config.yaml
encoder_arch: "conformer"
model: "encoder-decoder audio transcriber"
dataset: "read English sentences (LibriTTS-R)"
train_examples: 15625
time_shift_ms: 50
n_mels: 40
hop_length: 160
input: "log_mel"
spec_augment: false
win_length: 512
tokenizer: "char"
vocab_size: 32
encoder_norm: "layernorm"
encoder_activation: "gelu"
encoder_mlp_ratio: 4
encoder_head_dim: 16
encoder_fused_qkv: true
encoder_qk_norm: false
encoder_inner_norm: false
encoder_moe: "top_k"
encoder_num_experts: 64
encoder_moe_every: 2
encoder_expert_mlp_ratio: 1
encoder_experts_per_token: 2
encoder_shared_expert: false
encoder_subsampling: 4
encoder_layers: 8
encoder_width: 160
encoder_positions: "rope"
encoder_kernel_size: 15
fusion: "cross_attention"
decoder_width: 320
decoder_layers: 6
decoder_norm: "layernorm"
decoder_norm_position: "pre"
decoder_activation: "swiglu"
decoder_mlp_ratio: 2.67
decoder_head_dim: 32
decoder_fused_qkv: false
decoder_bias: "all"
decoder_qk_norm: true
decoder_parallel_block: false
decoder_inner_norm: false
decoder_positions: "learned"
decoder_cross_attention_every: 1
decoder_tie_embeddings: false
residual_init: "none"
optimizer: "muon"
muon_scale: "match_rms_adamw"
learning_rate: 0.0054
momentum: 0.9
nesterov: true
orthogonalizer: "polar_express"
adamw_lr_other_params: 0.0011
max_grad_norm: 3.0
max_steps: 3300
batch_size: 64
epochs: 13.5
lr_schedule: "wsd_sqrt"
decay_fraction: 0.4
final_lr_fraction: 0.01
warmup_steps: 60
weight_decay: 0.06
adamw_weight_decay_other_params: 0.05
Rows from block 2 of the audio encoder of a small encoder-decoder audio transcriber, named by matrix and row number. Rows with one number belong to one neuron. Each number is 500 + 40 x the weight over its row's rms, rounded and kept within 0 to 999. All counts start at 0. Numbers have three digits each.
After each neuron's rows are labels from the 100 clips, of 14976, where the neuron reaches its highest value: "responds to" is what is common among them; "loudest band" is the band of the loudest frequency at the time of the peak. Only what is clearly more common there than usual is listed. The data: read English sentences (LibriTTS-R). In brackets: how many of the 100, against the usual share in percent.
# fc1: first MLP up (encoder.blocks.2.ff1.fc1.weight, 640x160), inputs 0-79
# fc2: first MLP down (encoder.blocks.2.ff1.fc2.weight, 160x640, transposed), outputs 0-79

fc1.447:542481438503490489497552499379527553447505557420481506463485564480515534476519409448489564463430463569449505510561474514446562512463406545526522515516494536495470481551544459504560513465426520507450445538534446453499502481536497524528509532
fc2.447:536536493477486491437450508542506503498511565516518407498473516548457480499581488435433547548506406529522497511558509481568500558473453566395496486482434536483515459536389459530490578523462522466515535525498440519491596481495462505516464448
responds to: voice: male (93 vs 47.9)
loudest band: 250 to 500 Hz (39 vs 14.3)

fc1.205:467574502469590450534520551464558484511546494503499493484403532518484469506486435498507560552503483615498532471433497509487489423521520474518534466505574502524493481560457507531649485510479501497489525536494490404543538512529521483528512492
fc2.205:442495509496510540477480489512469459504506513462483549534425527479524553503532507555540518479513439467481478491555469524452471531534476445499498515467450521579492461473510552506467537509529400488584465439556451482463466510429541472454566478
responds to: the word "you" (35 vs 14.4)
loudest band: 250 to 500 Hz (53 vs 14.3)

fc1.251:483459508591486455394545528466512542476548474472494533471501465528478519554517489489486523514524479478486479475501459557562417527523517478482537580532468505486487504526495565467565502433541512554486530524480482512474466522406462517419531569
fc2.251:574549520533498521541529509469494443495564450500546530412487515463483495494475513545512484530515519457471592484536540539510501445450559497451437474409506522503500453450445477520516469598550454508518474465462541488490504456506533454545471486
responds to: voice: male (75 vs 47.9)
loudest band: 4000 to 8000 Hz (37 vs 5.5)

fc1.297:541486542438476491535528591539556521524507520598425501512495510546536498514427469555545498484458493557474503547470564553492427440503537554511487489511471484526520518518457512486552524481529441483509484508503554464500544558482501476485423452
fc2.297:511511539520451429546503507550551460409399542536433454523528546479557545436483494493522487574468463485470555501511438448468556502479465468515482576600516490523523543500516514523518440530476532524529429499490504515522493507519523453466480489
responds to: the word "she" (33 vs 8.4)
loudest band: 2000 to 4000 Hz (33 vs 2.3)

fc1.276:556477532458432518555539536512476484531473510560537489520429431559442560566430517602500489537428503505495417514505466425503472484453500532510459463497469451514504490547500459414579518480447541518574489552493503453466451548489474500462455561
fc2.276:473539554475462464510564505435491459491400539506551441560484437456595456450532551435525515537456514508532569523500529543463512455547389513487468485554481475483503476532507558526489486519526509498476552474452461523519479509425514549473504525
responds to: the word "not" (31 vs 9.1)
loudest band: 500 to 1000 Hz (29 vs 6.7)

fc1.574:491501485579492422456476506455509519570518472577501502505491507499511533508482484540592483443514418535534519522516461535480453543446565530498478471524486535468542493527568503509508507453520506470445486480479454524495429414470397503522529472
fc2.574:530414506543469552485444427469492554455558465529521493449512524437507501458591459513500501518495556513464595474547430482518494463508493513461523483531529502491532452457469458499461549452425458539467521503458446504502513470497534463470530509
responds to: voice: male (83 vs 47.9); the word "all" (25 vs 5.3)
loudest band: 500 to 1000 Hz (56 vs 6.7)

fc1.294:499585491581533470526552463475465471452461463448501575468457549546502518442439513563541461537493521513491479475502472436497472519453510554502533470552511505428450467471452516529494478500498494498530558516452503497490455546451464497547476513
fc2.294:511541520502427436514448496552523498483465547504583469456532444534533467421469452536544535498508522547568468549533526488542436475423480530482515518506445484514478515468500504428509521417489504500550485504477458468510525455480532587494549493
responds to: voice: female (85 vs 52.1)
loudest band: 1000 to 2000 Hz (35 vs 2)

fc1.399:486492502539550498497556492490490410544563441524514459488515491537496510519554520527441584446521538417495547474527553392493436565533443473503471503458409506477517538513493511502460556451514503538592474549550522494485506532471562494493512554
fc2.399:501501537471492535512496504533419473436607487477569451482508435512606479452438523513479507501510429507541493500511514498547466470560522493523590517580416481456515491541510504464483507477489496534476540520555490521470505457544505432495519501
responds to: the word "is" (26 vs 10.1)
loudest band: 250 to 500 Hz (40 vs 14.3)

fc1.41:482536452534541512489432522486525478564504438516464496502506418528533508513536532590510467514511458543585549521438486507460471447503552505525483478466470534518460464489503486453515524450642535524505491521546572481491475487515439537541500541
fc2.41:486461512535484501512573488517441554511581542462497515485457471542570483450519458520559514497514456489409502538520524553506486483464467437521455507519487386486531469478488452495524526442548469503503506409575452491517573515529440487493537568
responds to: the word "the" (75 vs 49.1)
loudest band: 250 to 500 Hz (33 vs 14.3)

fc1.237:460401539506486500549464503526508514421473470471481387519536523548551448498463546512447469499476518533567529494523478512537440558484505518547421514489424560478497522435481490560546467546511562450511546511463517472485463593475495585509428465
fc2.237:608465532464471496454488492483537540531548500514529451487466445430411485494532523486496530545514416481428420476487521501526488538500523534513511511487477557462471510514502537403483444433477473514581459442498533483487548527477504554459495464
responds to: the word "with" (27 vs 9.1)
loudest band: 250 to 500 Hz (36 vs 14.3)

fc1.583:446457454430459553477506497455505464436504496485527540543544437470594499476520562584502481560515500469549417506458478515474552506585556484442481448539503470517544563477508544472524400509438513518578502454469487519549514488475531412514465533
fc2.583:501567478515500504509498567556534419423514518505486529535484562394491525475524531535533526492474505528514456511405436523466519512499504447452537508503465485482499535547512459467514490503537559520493457535445483455415544469552517489565527599
responds to: the word "be" (25 vs 7.9)
loudest band: 250 to 500 Hz (32 vs 14.3)

fc1.434:470445538559440454450523471443491510458535534524529550481571514477576516553504565541464498540527500459467552557538532489504532445484463557479506506514508504438457493486483458514505540520509529461511489516521449430452536573439427504408569519
fc2.434:509529498490465526472521512462482507479563461464496488522452513448433434417514517552587500516502455539521589486495567454509490433538529481447476453462473454446547432506483511482455447501514438507517510496531496518424455458490501513466532551
responds to: the word "he" (48 vs 17.4)
loudest band: 2000 to 4000 Hz (27 vs 2.3)

fc1.331:549461489490493493564558519495523535552454511520546565526509508528499468534573468571531583527522464454506460460562552498444519539484475421472449523479559441479435437510545463542580428496393466514481524452445538499465516585531501559502516500
fc2.331:514603527502468500560470492488511414449470569503491425442615529531477512467542425478508506564469481509475526525473532431503546497498562540508495446466464470476525518522547453466571502556531470528499548507490452471567528550479510476431475502
responds to: voice: female (80 vs 52.1); text has "she" (25 vs 8.4)
loudest band: 2000 to 4000 Hz (58 vs 2.3); 4000 to 8000 Hz (40 vs 5.5)

fc1.30:517539450545587454502528464504491461496472479511576523503477452460544535543577529514508476467515525471526500495507525488488574514464432508516503522527504506604462541549500523474493446575469499535434489509543489503450407518534480579486506509
fc2.30:579544448488481487424461465506472485522577446518425509552438483485479490504458453489567514566487461493505509544498545473562480516432496536452450540481462450451481465511482535503481604530484521445453461433534511540491511460537493501524490579
responds to: the word "to" (61 vs 30.5)
loudest band: 4000 to 8000 Hz (49 vs 5.5)

fc1.607:457499479438495505536507492513474530476448500445525536491488458469504494494456536521458516515553539572519512533535582539546446407510472521534482567494553463525462422470521501459548489546516488452519552478463509472448515442598506548521367538
fc2.607:485558479521451447502417483484507546490496520590441525548511459446482515498497558492504482543529492523619506519432582529548509489593449487472557576524467458530518507522479474492488466468547453448496490478554548460488550504454438492514476516
responds to: voice: female (80 vs 52.1); the word "was" (44 vs 15.5)
loudest band: 250 to 500 Hz (51 vs 14.3)

fc1.480:524471506431460493451426500507475511529503509540534528517562450498461452513560473503466430502528455446443470445498504514590497486477523502494520486497566530511439549570464459460549440521432531480455506522500476560460499543450529498520593458
fc2.480:511480516451511502490447500463494519605561469548522522513447481485531479479502498531460491517456491493484532459483512467540437482444523472476389443538542517493444453565491514472567492417489556481455465465405478516495491530485517491537489496
responds to: voice: male (85 vs 47.9); the word "was" (34 vs 15.5)
loudest band: 250 to 500 Hz (57 vs 14.3)

fc1.222:495512548471462501488488465541516511551481488486493505463477497541477497493481481494483544604544458505505546499474531540503433506501523510564475483462431491508539457429475456510471461530544482586531426481513538523493511462523424512556568577
fc2.222:510489562539496442507488522587414547470499507473509495494550556511501500442592480501527559496504472440475507513530485505502490578484576471521524540524538497514454440459483506448513540508501495498533519507424428490469505524479562527544509473
responds to: the word "that" (32 vs 13.7); the word "with" (30 vs 9.1)
loudest band: 250 to 500 Hz (32 vs 14.3)

fc1.258:509510512462472477410474583508528470446497465465542462458534452522527467493556553509483527518526474428474515432470556589489461513526509472494461472487586449494512479578544504524495498464517396506442523515462509457487523467538556573537441432
fc2.258:519468401442493538569557522487526540470532508569555454531482450468513485526514512557483502494563455579531512398427464508453480477483524520499556485440503438538480508524486481568454412513545502461501472507462509568542487558567550533433536542
responds to: the word "we" (33 vs 4.7)
loudest band: 250 to 500 Hz (51 vs 14.3)

fc1.536:508488525515464469528465506474546492584521509465450540576541489487484498566534430442487502538537492502508521495492531481459547514550520443539539464484459470528447470491547525482545507582585464511509582400463478526527508491528505490437451487
fc2.536:485515539518477552501606506508471438447505505520527538437535463524449520569472506514522545488510489473492561517493491551508493557527517478459486447416537471572501539503507531548500497549427442498465430509436525443450461499544459514512495494
responds to: voice: female (87 vs 52.1)
loudest band: 2000 to 4000 Hz (70 vs 2.3)

fc1.612:469564513572527537489415483538491539535458499486460500502482498516515484596523481552509496499505553529469529502507499505439509505498503443487584477463529483529466528510434503501537473504471461511510373463552508407526399465480457494552436530
fc2.612:536478475521489502470549581583488436468455530537526492529542525520540567533526466422470503499482518547585497460509496571534474464479459468451531511465488522509481453537531497457516412482475515525559499561442484527539502593564474544576501521
responds to: voice: female (80 vs 52.1)
loudest band: 250 to 500 Hz (67 vs 14.3)

fc1.454:488529445466476468537456516476463527422437568483538516515524473474489477475618492462534540456432508607522546422513470538464407453454518467477536460531443530462480556449532397516469536525529498539497473527576481483496492471541493438461500460
fc2.454:508486537484437571501460465528546516470521576516481455572514451499458508512473477448506471470550459483501569491490563567560488569499510549447464493505503454523455511483494455516506496533485483507596475498548535533565420540532465588407534496
responds to: voice: male (76 vs 47.9)
loudest band: 250 to 500 Hz (36 vs 14.3)

fc1.110:527518476494522492500489486466540436446498488487551506502534476517545469497447457467444492521533434438600536523561487574606546460452552528490530514438481484465470511544490565456510442502510457493471516458534575501484517523619488485609559493
fc2.110:560474485563538494452537531472572523552548528482504553514501471523468495555478519469458396459511484524478469535500514501470592474522494488559513477485461487548529485541561528459475469503514552501534483556536456464600534486484507505520511536
responds to: voice: female (79 vs 52.1)
loudest band: 4000 to 8000 Hz (34 vs 5.5)

fc1.477:562552447467532506525511517476538485487475511458520467447485458503497549488539449448512544489500448494497529476497507550460498479502569402549530550606544478540465421498475516471575478522454485458509562579481493465573478522501475486455497528
fc2.477:546495511514462543504504456488473434607563572421508472434471509544505613447560486556503447497563531487571508534507507495468507526484450393526509507550495479519520479489470580459482475569484458538503490493452543495489495496488556481503600484
responds to: the word "you" (44 vs 14.4)
loudest band: 250 to 500 Hz (36 vs 14.3)

fc1.275:529500486491478529454506456521512512468500477462509512514516548519515488564547522497561520492563586561515441507495490458423493544425534495443527531512599475533379525491516486513537501513458506530453468511438469563526483454487419493557439494
fc2.275:462452543488511517519488466553470410507516506493496535506442503422512545464555482494533482443490496499508499483490559502486503522484424498504454556500541537482507522436498533488530526502530477517435444595506526473468462491537432542486465511
responds to: the word "you" (46 vs 14.4)
loudest band: 250 to 500 Hz (50 vs 14.3)

fc1.187:438527486478489480457538534427516525563583459479473471505524435548479536469516514483508601509548481429474445541464545451462519506502570483518485478540504450498460496507535525517562488522531425520491548479459523518541543568498538489506507522
fc2.187:518516520470496529510531485514516461563549465494462408486540548491471547428481518443525467496446491457561531484536464451501496494522527458533436512486571508560430488476505470512467455540454520458473415455496479499483533580456528520499457455
responds to: voice: female (86 vs 52.1); the word "she" (30 vs 8.4)
loudest band: 2000 to 4000 Hz (80 vs 2.3)