{
  "encoder_mlp_ratio": 4,
  "encoder_moe_every": 2,
  "encoder_shared_expert": false,
  "encoder_subsampling": 4,
  "encoder_layers": 8,
  "decoder_head_dim": 32,
  "decoder_tie_embeddings": false,
  "nesterov": true,
  "lr_schedule": "wsd_sqrt"
}
Rows from block 4 of the audio encoder of a small encoder-decoder audio transcriber, named by matrix and row number. Rows with one number belong to one neuron. Each number is 128 + 24 x the weight over its row's rms, rounded and kept within 0 to 255. All counts start at 0. Numbers have three digits each.
Before each neuron's rows are labels from the 100 clips, of 14976, where the neuron reaches its highest value: "responds to" is what is common among them. Only what is clearly more common there than usual is listed. The data: read English sentences (LibriTTS-R). In brackets: how many of the 100, against the usual share in percent.
# fc1: first MLP up (encoder.blocks.4.ff1.fc1.weight, 640x160), inputs 0-79
# fc2: first MLP down (encoder.blocks.4.ff1.fc2.weight, 160x640, transposed), outputs 0-79

responds to: the word "with" (30 vs 9.1)
fc1.608:142106103171150105074086115167140133179138144135099104123181077094075185128134162138100112152140105141134173136118139131153132125146117116201143106124124108128092109139101123124149118148139119147098116126117126109112136113106149144114127145
fc2.608:101175150125134120107137165114151115118123114150123123118148147088149151091145112174142099127141133137092143145159079120189159130132084098137183160117125102176160101105137158088109126122140140133104133119145140107147104123123090121169121125

responds to: voice: female (79 vs 52.1)
fc1.518:129114139160092144119131132159097146102100199135147074124144117132165129153131160119130118129106101107116094114115170114157123120156178149144140138151120134146155155100126113129114150127131116106121111155140103076129118108127147117132143120
fc2.518:153104114132176105105120154108189089129153138163127119160154117147156132081181145105099162143152139148109117148104095120121093143124091135156097110126101132126138140132112119134122109139134119124143128080144110120136152123154110111113139117

responds to: the word "for" (55 vs 9.5)
fc1.179:125165108132102136143105125120115108117105139087099122142111118134094139151158120164141100153142103120115123127148152120137172105143124161135143134132169113139141156112122134129168098094120090138174089146074104125126147130086101148106172105
fc2.179:145150157129129133148077100155094177110114123129177118098090112147105121122124131096093102142154118140145122131104165144094177116103145121174172146122097098100158108157122144149130126149158101116075112123121140118110167144128125113131113114

responds to: voice: female (85 vs 52.1)
fc1.26:140142084147144139143098144116093178108142129120101137105132127154143153108142142125051105141090071133121108141119154166153137118107116133158129123122148107099147123100098111134122117133108144106137101156133123115139091094145134145155077128
fc2.26:145122155133185161126114158122120126120157126114116134130058152126144123124146114154112152111169151109104147144143142138132132153120146096096130134140104120168106094160139150103115138101108094126144098140098120136103189117133098148120113123

responds to: the word "the" (90 vs 49.1)
fc1.349:116123137136124128085106159090144103094140136109155158123140092127146124169111164121117148105126134137101102126143149122114124114117158132111118076121124137132100104101114100103093075135125092104131133166109141131150143155150150128107169191
fc2.349:138138123147121096143117143124112147105158173124101127126137084101139113166138105103163121134138114159143082125112142116151130158068145086129099149134121100131099140170098121189118121136121145133133121162104161157133130144088108118129155066

responds to: the word "not" (36 vs 9.1); the word "no" (26 vs 4.3)
fc1.606:097096117141149174151136119138123137115159122158151160104123152138140170096121106122123075169094124139096107151146215153110171121105096101161138148126126118135135119168142153083152171142114130139057158126127120148109126136107143121115161088
fc2.606:154169096114117094134139123090166133129089119127139148128191090090140125141163156159134109127149160108151125101088104115116115134106131123163147134118125108099123129127116132124168118143122118115147173118148153126089146137113090138111125121

responds to: the word "the" (91 vs 49.1); the word "in" (41 vs 17.5)
fc1.596:078159171153112171152105168138096150124124124123109133146124114138085114145126135133146146105137085130174145160151107109149114148094120113148160129108129118150121090114143092098136089136125140149132099123133130118111100096142118138158121191
fc2.596:121138138094118123132144141149126196127142135161116112111098118144121163140136141126151159112127071156131115101099124080152155130143151120176122160159116135120129118083100132108083147123147144139112175097110153163129186164094130117101147143

responds to: the word "you" (46 vs 14.4)
fc1.435:121119109100208110144105115124138084109134152142117108149108180104135158134149154114154152120120141124163141135117051115130178143130115103145182135127135141152119157146121120129114117108122155121170137139102129117107154125130152113135102119
fc2.435:097124108112142147158116117162128148153122124126107154129151145096142114195154140130131121147093119120128142157159087143080126156150064110122122115169140118141129141123130095134191143146127160133144110117132112093158119173128149104153111113

responds to: the word "with" (27 vs 9.1)
fc1.79:123091121152127110158124122125127121096124132119124158143104080170150118102148094113144128117168091153103144140116096163145141128154122150115135153150160076113116097116152135133090108108119113179148108146111154122084074143163101142148104136
fc2.79:101133149167110135168132124140165085096152149118087159115139121129127159128139101164154147143106114122105094129168126151120114150122135126113119154105153160098085118094150093128136106104091136110138096121137084154111140166171102156127123137

responds to: the word "with" (35 vs 9.1)
fc1.591:132094104093114106130141107122146120128148134127139151098142109137119130126126072187127128149108104168087138140116148131107085125120145091147124128060123130134127148165157148133167147114117150130143084084172114159129111152105098164149091151
fc2.591:180152135136133128113119091134102173157113117114159158153164057130108123139144138153135146109107130132125150107117112120147086088107119163140121112105115133092129139128110125141133168140107142143139115132135155090154170181155138128125131140

responds to: the word "the" (91 vs 49.1)
fc1.236:104131131109108080125139173158111120109130166144119150123103141111099128117121102153155112128155149119136097107115147159143149107112129168154207138181144121147163104127143177157142136125139079128106131156094136137127142122123127113115148082
fc2.236:138158127090144125100121110099167148104094126197164141135116093100123119116131100146092141156131143120134087135122151151124083152114147111151112142089139129146106082167160121137059096108135184114108135139134072129129138136160126133108127165

responds to: the word "the" (87 vs 49.1)
fc1.451:079139147153127164090107116120116164157117145158102098126124098103137085158084128137115149143131127135163146161121119113134123111119086178143098125105134129146118128146059101079140102120116121120119119134141123126130145124152087137106170139
fc2.451:170131151153111125149100142143108187119155136130094129126176092104148161157083091111128143116107110130143088104147135125153169108121125137076135159122144122099106139122115156135141133174117115118104134121147157106144165149120129151111142108

responds to: the word "for" (25 vs 9.5)
fc1.163:085143138132138137141123117150132169103144121140171154101100168125115128116160097126134133141178123093113086133096070104104136128100131107101139166127120112123092082142094164195086129156128140128136128112126139106142169163161115123080137112
fc2.163:089162123110141079147101152121188149131173132121145131132141116129149175140093097155102118160149180130130110114127157162114179126143165144136107122138098142137111097125148146139120127092142115155109134131163173101131113071118168104128107145

responds to: the word "with" (35 vs 9.1)
fc1.406:124152136124108109110186140133181161136138126124133135079129164129108136145146123115133153148121149126159118135134122133091117158118105144099139150063139103109092123141163132126152135125126138121190077155145162139098116149123119121127139107
fc2.406:122146116120114139114112129134141129101089127099092115149131123088091156140116093099111093107129160146129155137161130122142133095181122139107089129110156138133119107125091080167119133121108114152135121140202172146137170111131178127171124127

responds to: the word "not" (26 vs 9.1)
fc1.458:107154125120135141137132159130130133172173110193102119157085118151091141149102136154090126138138150136100102149118120146123119146102074110118135093134113178112052108159118116128092091146107110156135111102126105152161125146097167128099132082
fc2.458:178118146107142144133158130157118162155112064164129099117135166145124118152075105137183148130147110128129138115104135107158152112141149145152132090132123171150154129120147138123129154096100149109110139100134139118121101044116172129143133106

responds to: the word "for" (31 vs 9.5)
fc1.374:144104123100136121155118157156109127128160124112140092125166118095162117138176112132119130120121122134109085084143124171146164133120100129132151140131146139119118114148170125114109159110102116155127126127075164136143114156112123140139156132
fc2.374:119095143137122192113125096175147154164123145123132131104075121126135147055099156127099130113110141128150114108130168108129108123150160138135158167113156178115160110132104133121145121126187131133143153148105154119123114117084189153164095165

responds to: voice: female (82 vs 52.1); the word "i" (51 vs 20.3); the word "have" (35 vs 7.3)
fc1.356:070141105134119130111165083129150107144118119080087137103116158127138153140148155136107151164129138127127087126152127157084154091139125154154071157125124139118119137131103109140123128085109141089139156169128135168136117099115123116101146110
fc2.356:131182122169121143142164156132142166163127120097119114158118090122133103104103112137141130122087136113106124173084112133131130123118134120140106128150162116152109147121121105133101090178122135114133136128111099104071160129108162124110136124

responds to: the word "the" (77 vs 49.1)
fc1.173:082114097155092120157129107108081107146142165137101130158079162123132085108136100149142131113148139109104108158072130127105088154118113099121122098129088110130121134115135170115128110103098154150121060129098132127076117132142122140155153112
fc2.173:117102154147134055148120114151130137112161143132127128100132164087176114153131146126117156133130116178141099110136153118117134114159158116127151115159128151101129169110094178083108129122115108091111124131121130166106122126069123170141113138

responds to: the word "you" (64 vs 14.4)
fc1.548:116139141074155171107148144078121148142132145107124138130113123149134139118149091083134161135124109120124131131156092123151152135114128141124135165114125113097124172105160123144140187112141105155158127100127121156111142131171140140139137068
fc2.548:093149105064116118185123154144159145147174116123134148132123171143092113164120125131115106148136148122132141100177066146084140098123136111122118135126158134092101133102133131146109132139088115143127144108135106103163107133116169092158105106

responds to: the word "you" (35 vs 14.4)
fc1.37:153150092140132133140146087120142134165144130124118115104142115150137149104120135115147124168134110125123128148112134125167124112138121062111128153164120100131137156126124115150144118110097118136096090111121121143071112084130134127062125155
fc2.37:178146138130162142119138146138154147084120087149087157139111078157145173127140096142143143110107147116181117145156130139099160159142126119097171144130129136193125131131179151133125112123153121145137132108133126116114102113112132148164133112

responds to: the word "you" (54 vs 14.4)
fc1.24:090149110092137115106107119115089157110109095130151118127126099170107150174126116141107164147157176121143138122120139111077144105125134122079115158110151121163137140150111111173134126141140149169108091087150150133127155123126108131175118065
fc2.24:091126138150077092137101119127092124114149093138123135137134105131130148197140130152132172137135121108095130098154088096153093102103102115134127126109134129141092122121120092164146126135151109139126129162173135125126115166135112131109126098

responds to: the word "you" (40 vs 14.4)
fc1.316:091130114114119110149143182135146160155126158114121108138153130180142178133122124114151174114126175119125138160089144137118149136112152119145114120139161068132101120149160135096135164127144138133166077113127173149106130129124164111097154152
fc2.316:145124111091159148152136085156146127104143153133112157122137121142150164148147112135130112152073132148176091140122140118129131152181098156092095130149183111134161121125098138120137134153101151131114109121128148046116113113103136109125114150

responds to: the word "the" (77 vs 49.1)
fc1.94:113127133154135104148085088106148144133150157103167148123166119130165163092162140122161124156102112115087117138115140107113131111126142098150116122108169108144123117114125108112137108135121122146171121081121129146151105133124203124166119134
fc2.94:126099092114134096119111120140161106141152075108125141163143106127156131129159119132139116140138112133158163149104106108118197113118128125141172117150100163099092117147141144149159161113164153158162147113142154109129109151110072153089154104

responds to: the word "her" (28 vs 7.9)
fc1.271:107110119109122135171130146118117130141102160102128108128140117125159112115149142152096131124142134147177092159146188106146137119158099086122116107147105097088111118123158138160147169126108116160158137122186093078164150120123139131146141110
fc2.271:128109120106112105124077128170130118168118153081128135115129108145081159133118118127146116121120156144105150128198161083124119117138152127152142106110103161102121130156124094150126120171143121109162116143130057116127129173098154144121141106

responds to: the word "you" (46 vs 14.4)
fc1.377:133158123148121146111153111087149120142101119087146112121169179129115098142075127103182114135145157149150136090171133109120145126111120093117106122103149085112128115128134144134162131123149125168098106113131135127117101119112183098134126068
fc2.377:121140109129100094153119093164127109118144105098096119197100125149106103155157122090144124151101153091133118105158116158142142093143135115091139067146155159092130118124119137139157108115133139154166131170175139087082108157131147119142102176

responds to: the word "one" (26 vs 4.3)
fc1.288:102121183146159115114092125115116108154178136121124127113169107119155127138119141117136130118161106082110130165143099104120143100163179107110114090144123128113100154102121208112088103140129130156150147102123158126135169122117149136124118125
fc2.288:093096151114096117089087143131120138121121107186148110092181111143155126119145108167138133170121156183129152138156147116118094116097131139125133120122092089111154149101148128142118128165128118136169115131146081135123124154124117115066122109

responds to: the word "with" (28 vs 9.1)
fc1.46:159101122125095099123154112109146100115134118106092132147160088182120067113133150138138131135125150133171147167176096102171141117144112115103080155150160144132118098123087144073118114104169111136088132135147141149136112084153132123130146131
fc2.46:102128120135110112131142158147136098093172118080135150101127099106129102146138141161132131129098138146156129120179126111146143140151147147139161132115134102112126141126121131125099126076077136139144101127164088078160145117136114140102145136

responds to: the word "not" (28 vs 9.1)
fc1.47:094128136127129127164140121125127097171144095165078153157099136186111159101142146123119115145102123168115086102154096113184147112150094125113083104079121165124119132145134141136112116151126123128096101100108135115155087178164151165137143120
fc2.47:144157124133133146149175110148126118194122159120107164095093113109138118135122148128113144095105131127100105096129141114115104081117153109112149148144104164109168109145128134155149145188103148110131122144116148147129116113156174177135120098

responds to: the word "with" (29 vs 9.1)
fc1.233:136078134101098124129094154122121136108149117137107137147130092131107119189150117125105113123104138112154152154149113180084128133168133156151135126116178153091140085143157102121132138123131156122109125122099091143097073128121097130153106175
fc2.233:139116157139109183128142139083148112116182108111135134107132099126144135144129123108131126121150136142113160129146118086163146153133108140118083138125117146092120055147096141082144107109121160160153121135099106097098111155133122142068111137

responds to: the word "with" (36 vs 9.1)
fc1.80:116114139142133115094106097137149104110107107155131143133144098151124079114117095136148122134200105150143124129124096135113132134114135084120143082148143125143092120132113103105137118150127132172117103106093120146108090115127127108148130155
fc2.80:162123149119117141148158131096159096137192111124101112121142113098154113161139090176152080107174099124093138150159125126159159125188133116107139116115144148136137127126148126131125070133125112113147094125161142119095156150102110178145090100

responds to: the word "the" (82 vs 49.1)
fc1.249:096126128161141135130092125140121075153143133087128163118136107085125129110123160155103124119110095129129119153164119175166117079129088113164095146132135110112126145098120108134121128114127125109116120179137102082065143154130146160083150136
fc2.249:090158094172149100171108130078128137131143154141139123104126103081197117106113135119102129123144146097149146114123105137132157142102102074114139127123120124136116145121108168103163129092168144128142160112148139114140124107124082122099154079